Weights of a small masked image model: 9.7M parameters, norm groupnorm.
Rows from block 8 of a small masked image model, named by matrix and row number. Rows with one number belong to one channel. Each number is 128 + 24 x the weight over its row's rms, rounded and kept within 0 to 255. All counts start at 0. Numbers have three digits each. After the name is the row's rms in percent of the matrix's.
After each channel's rows are labels from the 100 images, of 14848, where the channel reaches its highest value: "peak at" is the part of the image that holds the peak. Only what is clearly more common there than usual is listed. The data: photos of plants and fungi (iNaturalist).
# convs0: first 3x3 conv (model.blocks.8.convs.0.weight, 192x192x3x3, each kernel summed), inputs 128-191
# convs1: second 3x3 conv (model.blocks.8.convs.1.weight, 192x192x3x3, transposed, each kernel summed), outputs 128-191

convs0.190 137:119128124123116132108082119102116114096155084134107143087131154157131134141101119140115096152091113131132139130113118171107153104131139110139118128173124150129141104130110132121140111132091122
convs1.190 111:127128148139119133102159121076108132157147114113117167138148119125093111128130148149092133137119119160131162073123098111128091107101122077062092153154140144130152100140146096139129110138127144
peak at: top centre

convs0.137 068:137121086128152138117151148136141173167146164144098104152162165119139115145070123118135147151153130191128140202135157138104129157164134129138095140140134111115151151106143129076145114117137123
convs1.137 059:139138173112110117145064124103114104141134087124124127140154115127119135132190157127146156075124109134103103102135121176112112104166112093115146129124133140143136151139147108149100102142149142
peak at: top left

convs0.162 085:118157148113121127142096116122114120107119106172168169150148133135118109122150113119117131124114165125103168124108109179114133084106121154086114118159142128149172114110132119140124118146108124
convs1.162 065:119141148137116110080123170089134106123142126148172144161111095132130117131144122107101130123131099130123112127126152166116119197117128146167126135127143113103123081130141086162151138094153181
peak at: top left

convs0.102 062:135092074129158136109143136123138156180139141135113115147152183116128129152080123111111155158140121164126148170132132126115151181142146118155116140125121118107161129106180121073137127119132121
convs1.102 058:135125171112123136148063137079120113147129092105120125119131114105120118112184147109137141103127097124118105101129121151124096059136104098097133132130128139132130134166102099158098119134128153
peak at: top left

convs0.14 067:144129118155113139101110123125125107111133143126144163129118095130110116118106125103136120154102128135140137135127115150154150153083158118138148126134129131176136016179170136139111125098124170
convs1.14 058:139142127121172159122155126186092128106148135109147122130145162139147109127106140111104154151132107193134102139144134072158150060153113153150107141140121139143137202065097111130152167137148134
peak at: bottom right

convs0.120 123:136124110116124148119159149144133095138109148134075109176124149101125133141087135131133135107157123120114106092145120091123118155107130095100107126127142133133123133199128159107123123107099128
convs1.120 108:115139120083116111104094094103143117116121103121149089109129138118102129114173112096134148171104069102091135139109090096145104103120085128127114104133133144160130101125141148133109119108126138
peak at: bottom centre; bottom right

convs0.25 069:128122128148134113128123128125141111099142114138125125138119083137139104129080152146132117131120099166141138083119105135160131128116160117138155143138150130127125038191144159122077109104111140
convs1.25 066:124130114118166166135158122173119091137134123113155121139150136134120121136147114127114163140122129189102097167119125079159160047155122121109122125145115143155131183057135147121146144134144090
peak at: bottom centre

convs0.143 062:137094087146148128112149130141130182198145157136116114127161176133128131145093129104118131142126139166132130151143141132102126166147142123152135139109112120116161149106177135080140141112148134
convs1.143 057:118130167103129133136062148102121085142150082115146127121118123128137131119186151101148142127132098140113109109128132164138094087136102104122122144133136140126141146154102133170108131141138173
peak at: top left

convs0.154 121:127151127142127149117103139132108068200121123128170158126134114114131151118171111126155100100115103122087153153103115161137156126156125183127131108177085130140125167172135095136113116130104117
convs1.154 104:118170153138125114083115117127129118121093144117088130166141078116145141120106131171091087123135105139137127101109143165111121227148169104086143139113147118129138135172168128165117115110092124
peak at: top right

convs0.22 058:131112118159121118114110129122142110108136118153130150119130086132128099111069163121124113123131101155143119126120129164166142120126157106159152142129115118130135020183148159125096115095104178
convs1.22 054:138147109118170155125168141176117127131143152105158131145171139107122119143150111138092154139131133201113102160150115086141158078139129147113130131141120132136127229054138123127142157130164122
peak at: top right; top left

convs0.20 063:134127132147121126118135136115150094122106134140148146138142123133151109124094164120142110150116092143146170109119140151143157111137150135185158120120116136127138027178150154128097114103129172
convs1.20 057:112144112120165157128125133177112115136143149099141134154165131146124117115111111111100142160128128185123137146146095097140164092144123150080154130143128129118120166077098123145135155127166131
peak at: top left

convs0.171 127:114116138100172130119098123132123168091136118085131150107138117143110119141155133106116115146101164132140131135117132160102091093103147162155116097110163142162129098106149089152121133172129112
convs1.171 100:113094148136122140104122157128081076167128113127099137149110138142123118096105136146118101160123103130127144100141131088165165101156109087124154151149129136109143161148114118121099113131111172
peak at: top left

convs0.155 111:131139146109091169136101124143111143159110123134163165107128135127126146131193079136142097123123153123101154096126102146139149072117129166130143100155124138148163130137139088168147108157114126
convs1.155 086:131139164168118142102119162130106108091175141154149151112099121103125086115119141128146117143152144129114100149095144161088119233103138128165133129084127083139104108125109119163163138064125185
peak at: bottom right

convs0.138 123:130131114137158155123139144154122131137079170119088113173098153135149122151090138156128133122148131115112103142138124107145122152126151125132126140119156133123113137181148136116152106118105112
convs1.138 114:129124124099117132125096086132126110167092098118146107097113139111101119089129109111120169140111093090080120106108104081135118117127071113126135093140136135142115077109151147125119123107099123
peak at: centre; bottom centre

convs0.82 137:108149142147111110110135144104132092086151130098131135168114120114133151131082140131163126136135081176158155133114106158120134112114138115126122161137137130146144055142166121152087085115127091
convs1.82 170:120104127122168170127122127127117071125123115133126115144136125155138133105165138112135112120136134119133106122089143131177108086132108112128135098151149151132134146086110159120113137122113129
peak at: bottom right

convs0.32 065:129129130155132115140123128130151110118140110152111111102103095142142082120087182147105116114139115155155121103107152140161131100110151112147132151142157130108132070142120142115087110096108162
convs1.32 061:142132113134169174152142126171137109126138120116158117157174143145109138148165109114094155125103125174095102165134100076147154082156124136113129137145116140142130192050171141114129129138165110
peak at: centre

convs0.71 109:123153118170127111118184149163144095155135143123087125173093126101137141128081178157157126125154071168143157170103111160131126109137143110144112143130139130140110137152188148133097112138142138
convs1.71 106:112137131112144158142079125146098097192121105130111091148115092171135139114143115103135127128112105114092114106097139103165141156151095107107151091140131143133123160128129187113115128126107112
peak at: bottom centre

convs0.11 061:132120126160123123119120145130136102127127121145124132140113099138129094112083153141115120161144127137140140126107111155158125117115153099134147143135132127137134025160117161116102099093096157
convs1.11 054:144128129148159160136158125180126107091134114116154112157165143134108113145123095111101141122111111188101106156131117070125163086154116119136132127129120127144119210032167125122125130130146096
peak at: centre; bottom centre

convs0.61 123:143110124155098142154142135192169156112102149140104135127098154144134135126101169119132133134135128129135120208123141127096128182153141134153134143115134124118117153097136173121156121112138157
convs1.61 130:118139110128125146170106147153130137171126079154162092134129122142105145124156093162130155150115128134104119144145122149064120148181130144144147139101096100114106149027124135129094184117160112
peak at: centre

convs0.184 090:127153137133134137141140150145135111103108121133155120137150151103144116124142138118167133138129154123129198101111131199116148068109115132090103117164151124155149116141139132123128114156123102
convs1.184 070:119170144174130134100137135075114090096108103126115131174132102140110153124109141124121108135143110120106138120107131105115130147133126118151141140121156124140133100106142113140112108100130156
peak at: bottom right

convs0.69 077:122159141145085137107175119151154111084133146100093170213118091134138134121086185126128109128149128155155147149123104137142126095158146122133113146130129122166124137163176117168125100124129130
convs1.69 057:142124124147144143136116155157098109161133096131153100113151116146123120125185123141128124090158164171131072135117128143125115140136110127114158124128105135100136189098142128136181130127146141
peak at: top left

convs0.23 065:130131125127112127130137133114158096114125148145121132147101089119139113110103173116136113123129131165136162078116153152150156111123151121161133132116123125130133036165134126111081117111125195
convs1.23 060:122148122121158151148143122163111119114128139129146138154168122113124113123110122133104149160134129185116115169137100090158160073143127134087154133152149140129127187086103106135151145122175107
peak at: top left

convs0.170 094:123131141140102141130117148151131096112106171125136144121126109151170097129105116127131121090113180132141154175110134173126109073130124181134125118158130131123141146158117166125138112150137084
convs1.170 080:130104133142120103087152125114112130124083128111115126181160091095107131118127129182113098074190132143119124070139091132120145172117155105132147108137130125126123121127153084144141091112150142
peak at: top left

convs0.106 158:127169127160111141147173102177144111139139138141114110147137119148100088117119117115086157104113149085130091120135127143150128146109131155113099140120094127130158173174116129108150126122137090
convs1.106 148:133110162116159142112133130143139162130114101127145067143145057122113141155131116122127172049109143129130148104132088154124130151111144153076151133124138125177128097132172160125101134130165095
peak at: centre

convs0.5 059:140113125160137130116112118119129108106117120161138147120122099126120103122102152126117117152116129135141137117113113153165153110082167122148166144136149136142150028176137165121098100088108162
convs1.5 052:135144122134162176137169143181124117090150126110152122140151139161122123140134119095102165149114103191113110170132122080146146090163104139128106119148117134152124197030134114130148155129138124
peak at: centre

convs0.12 190:088123142135161123113137137136116092099143124145159152119092144128142131127120146177172115158123096183180150045132112138140140145109136092139140162156136135153140069148164141147111115100119145
convs1.12 323:117120130105167169129120126126117066108126132117129120147144125133138130128140141116130117147135130126118116109118132115172112090134111117135133111158152158130144128085096156131120135133124130
peak at: bottom centre

convs0.187 106:152162151102110156165116121132124125160147080170127158121131144097139128156173114120132110123148145130126178085129134134130112100121121128096101111153130127149134105135117115150139148144125186
convs1.187 093:098180127140088086094128141105127132122137110145145166152143090100122105184180135111135139151112146164119134119136093144107145247081143131153165132108131117122121124090152104136159110124179160
peak at: top left

convs0.114 062:156105094114162134111156133132114164173138139115100101137149168130119135158068107122114141152147120162127157159128150121128128162141145125142114127129131123123138101111167149085132155112119127
convs1.114 055:125115155096118130137061123084116103153122068102149128117133115132128132114155154107135144116113104127128098107120146163138096045144093091089128127139132149118139123145088114168090113132122156
peak at: centre

convs0.59 116:103142135149123099111158141130138101099148124101118129171125123107137147132068147151156123134131078170155165131097102144123155110124133113122112161143135126138139066147194138149093091117133094
convs1.59 142:122122126125163166126122127129111078159120113132129116136130114140135133108163129110137124132131152123125103120093140118182119084131104104117141096152138156134131167117115164109113144126110119
peak at: bottom right

convs0.15 119:120115126114120107122107099136108093053114125097148134121109107151122145126064147134136106129103125167141085192118084156145083127112125139143129135132139142153135123083106092113116095115132151
convs1.15 113:152133155134120111134127108142105127133108127138167130116130120102147138123135108163128126087137140159150069093164113131097171100126150097111128163129136123165136151115130089103120136132147097
peak at: bottom centre; top centre

convs0.189 087:141139126113115142137151146149130106090109114119154132126131152102146106129103124113169131134119140115128185090114148193111133069106117145117098115163145116136148105173132160127123131152117113
convs1.189 068:120166137153136129090119129075122108097097155122104133194158095141110148127130139150112134154141109140110146134116108102129127168120112120118156135139153137117142112110142106148134120092132151
peak at: top left

convs0.96 065:141118105161159126126157130143134169142153124121081096122135165141137145159058138111116142138121126137124140162123159116103132138155156123160124122127104116109130089092177155096149140109146138
convs1.96 061:118144139097127122128069141096121093141119086109176136126150114106101133142208124142117135127124114129131104108135128139123068068139117099076116139130105144137137142132107137157102120139132150
peak at: bottom right

convs0.159 106:123138141126151133129134152128108108117119126126149124152119152088131123138102133130172146113130126130125181087106116200119137061106123161099109124172145126158139102162159132136096113154133089
convs1.159 098:103137124146154153094135132097140089105117121124101126167120089144135152113116145109125112143129105122119133131087126097161145140125103116128127122129146138137135105126096131130133121106115142
peak at: bottom right

convs0.132 063:137118084144142138104140130133137175172152150138110115144153171120127135137086128103118143142132121184130131193139143143100128173157143122146123137131112113109160155109164126085146121119138134
convs1.132 057:133136169094116124136073131087110098134138082129133136123138130124132121130198158121153147086147099130106111106137145175120094100144107100116119139128137140135139151146132119164106115143136154
peak at: top left

convs0.44 061:137132118173117140133112133172138124105144113174126155119098124139130086112104176124130113139118122148139091135135120136158133145097164096141145167113156124133129094111154170110124114073101153
convs1.44 061:149126136160165177143146166169128112109133102099138094153157162142113132149160107112096155131109096174108109135138112083133139107158127134149117132133115131143133215016146147120145115139166117
peak at: bottom centre

convs0.182 093:125131133145144126139135151129112113122112117140156123145141162100137125133106148128162138117121131118128187068112129201119138052100125147119108127163134123138150100158152134132111113157134098
convs1.182 079:109147128165159154086136130076141101112126131117111125168118081131121146128117136117125116158127116130121141124093125093154137156117112125125128135131141133133130114131120135135129131102115144
peak at: bottom right; middle right

convs0.28 064:124122125161111120117114128102150100110120119154154153144149100144120142106090157108124104163114106139117136130108114152136141131108159124182182113122112121130141000171145129139096108091111164
convs1.28 053:136134138132167153135162146177095114113159139112149122138148144129135110136137124111124162156131146192125106156162121080143169082155137171098107135138134129155128205074134129137171178134146135
peak at: top left

convs0.6 170:134138111124178144144115115120116134082160111170110139118141141077115122128104100104138103187118103156122094143140119061124126128114135099136118135123133133121140077108109120111136133104093174
convs1.6 155:111152117093128124133153122096118116109125101126144132120147081102145132157107115132110137151123120149128083123131122081141130138132142093100099104131144145148137127064142157089115153130165122
peak at: top centre

convs0.46 105:133152129147111152123130139169131117145103149136132116148108106150149130132134116129159136128160148103126158143131151148144138111132169145137141108135119129172093132198091178145145102093109079
convs1.46 084:141127115113143146116104115111090167088128060119127091100144133128131136125088114143129105110130143162091096136149100105083121125174109152121155138118121099135111126083167116139098088110091090
peak at: top centre

convs0.135 092:137094090148137168124105118129104162133144174120119119103142136154134144147064099124123153148099100148101133193134120139099141137138134145181131110163113125097133126137164155078136111121117110
convs1.135 072:133145168112109122124130133121106111172141090140125159101104133090133110140158134206122125092146120151126092081152152131090092104129152101052121127121127122144132139155122079184134084146127140
peak at: bottom right

convs0.108 058:141122083142150136103139138132133168177148115138109112135130166119123149143092123111115157157125106147121155181141125125108128167130149119132154124127118121111161123122184134096132134125134122
convs1.108 056:135124153093118119129082125081127100142122092125135142105124130104134111128212130117149127109149104119117122112131143148120079067144112111120123123123126135145133121155135113164109116127118141
peak at: top left

convs0.51 127:125171140129102117168147131168145081166168073166145129095128136134132108123164094130144135127140133126132092189124133059140131123145120138179111166124133118140137151129173156140102126106130122
convs1.51 133:135131125102145158143125121157120136159125078149092082091075121106124167137112116163153129096119088107085049095121115102107104172146126118118139145102116108136107138079177168154059115111101102
peak at: centre; middle right

convs0.140 068:138077079123136140110142125127132175180135147118140117136179181100119136142111112111122151142128118179124146141145125138104160161156140138157122133126101115106154150089155124060134116132135129
convs1.140 064:115143171104132141144071131095107100144130097119108141120138115117136120110158162101135140100143099143117118111137133177128089082133103103108142152131150137125143156174077112175095133140135175
peak at: top left

convs0.147 082:131145135124139135147131155141123100092102120138159140118137146111130116119129125127166132126126160111128160113105122195111120062114109156108108120158152123144157095137132145128128126157118104
convs1.147 062:117144137164122125090136118072125108118106138118124131172127095143117157138132144128105119137129114124135120129122121095131158171126117114138136138133158131127125122104136108140123118103136171
peak at: bottom right

convs0.66 075:121146137153106135104164109145148113092132126126107183215094099149125125122086190124123121116116114137161139146129092140137149096155153116145134159121118120168132143170213132169119110120135126
convs1.66 056:137113125161160153130101172152109111158134103119155098102137114138116130132179109122112136086159149154131075125118131129142109144119103123102139113130098134096131194082126128128163134130128144
peak at: bottom centre

convs0.99 063:133102086146145131114157142127141179178130135137092117144165190146158121148066133117123150154144137169138161151143161126101148153129134127125121142114135120113155124116175141073154133110135121
convs1.99 059:128124162099136137133072139087125088151128077121134129125125132091099132107172132108146148108132096124098102107116109144125091045143100091109132124135122138130131119130118134157097109136135139
peak at: top left

convs0.84 080:113153136130091126116174111141155101091135148121093178218116097136129124111090181136133111122133138160158153142122109135136154103155142121122111165136138124167129147167182127163117106121120128
convs1.84 056:141115133145140151145100141137117118134121106136142098113146089137113129118132128127113131079144153158136072128105121147141111125142089121108150126138117146115137191090132101117157129119134134
peak at: bottom centre

convs0.156 128:133130125086134107113105132095110113092128101158134147074121127136134124113100101140142098135099113121113103170114108136113147129167127112131117141167108132146129094098137115120135117108101135
convs1.156 111:133105138132105097083117108075108123132100080144149135126156118084137141132122135170078139110095080138149109099131120126090095127101156103104107143127153126151152091117153110127117169129127106
peak at: top centre

convs0.157 091:124107128120135160130131150120133092128101123123174142112144146134132134119127123117149138116118141105121154115105109193123166082125126179142107118172106136118161115135134131132142100161130094
convs1.157 072:116130135161137136096136128065127147132102156096102149159126084120130121108109138160111114118150124124172134117117112125108135187113132122101146141132156120125119119131134067139091110095135153
peak at: top right

convs0.34 068:134120129148138120134121137145138110103136130147126129123124083133121106126082153139136124131128101156142127094112106131176147123106159119129133147134156136146128050174144148125077118099108147
convs1.34 062:133128119130163174142153116173121100137137114117154120142162138147121129138140117118108162151103137187109087167133130090155162056166131126113134128145117144159134195048136133119141139133152093
peak at: bottom centre

convs0.86 115:138113140132098124097146142184138080130153154156102127167144096128134127116097138096155096100110114137151107209116133179102092089168136077126124114129093102157146122132136150116111146118100148
convs1.86 118:120112131155093085108116125153114145140106090108116096134184088149124175110131145137129126039160114176150087113142120156123144150147145103145128136134133139143123185087132146139104086154173119
peak at: bottom centre

convs0.158 094:130146140138139137139138159141120113115113131139144125147136143079146112134110138132166134115142138129131188100108142198123125051104119148099097118167155126152142102155132138126112115160124101
convs1.158 075:111157133173132132096133126088133102112112127120108131183133076151116153132117145109121122145127111132107143123099114109131151171120125116141149130126153132134135116107128123138131114107132153
peak at: bottom right; middle right

convs0.163 196:091154141122146116106124142100103099106131120139171121103111159122136124136124129141165132140118080150166158037118122172120135119100121119110122132163143127139148055136144133127129115129118107
convs1.163 308:112129128110165166121128127111124067111122130127125122155136125124136135117146142110130115139132133124126119116105131116172115090131104119140132108152152158130140105095102150127126138130125135
peak at: bottom right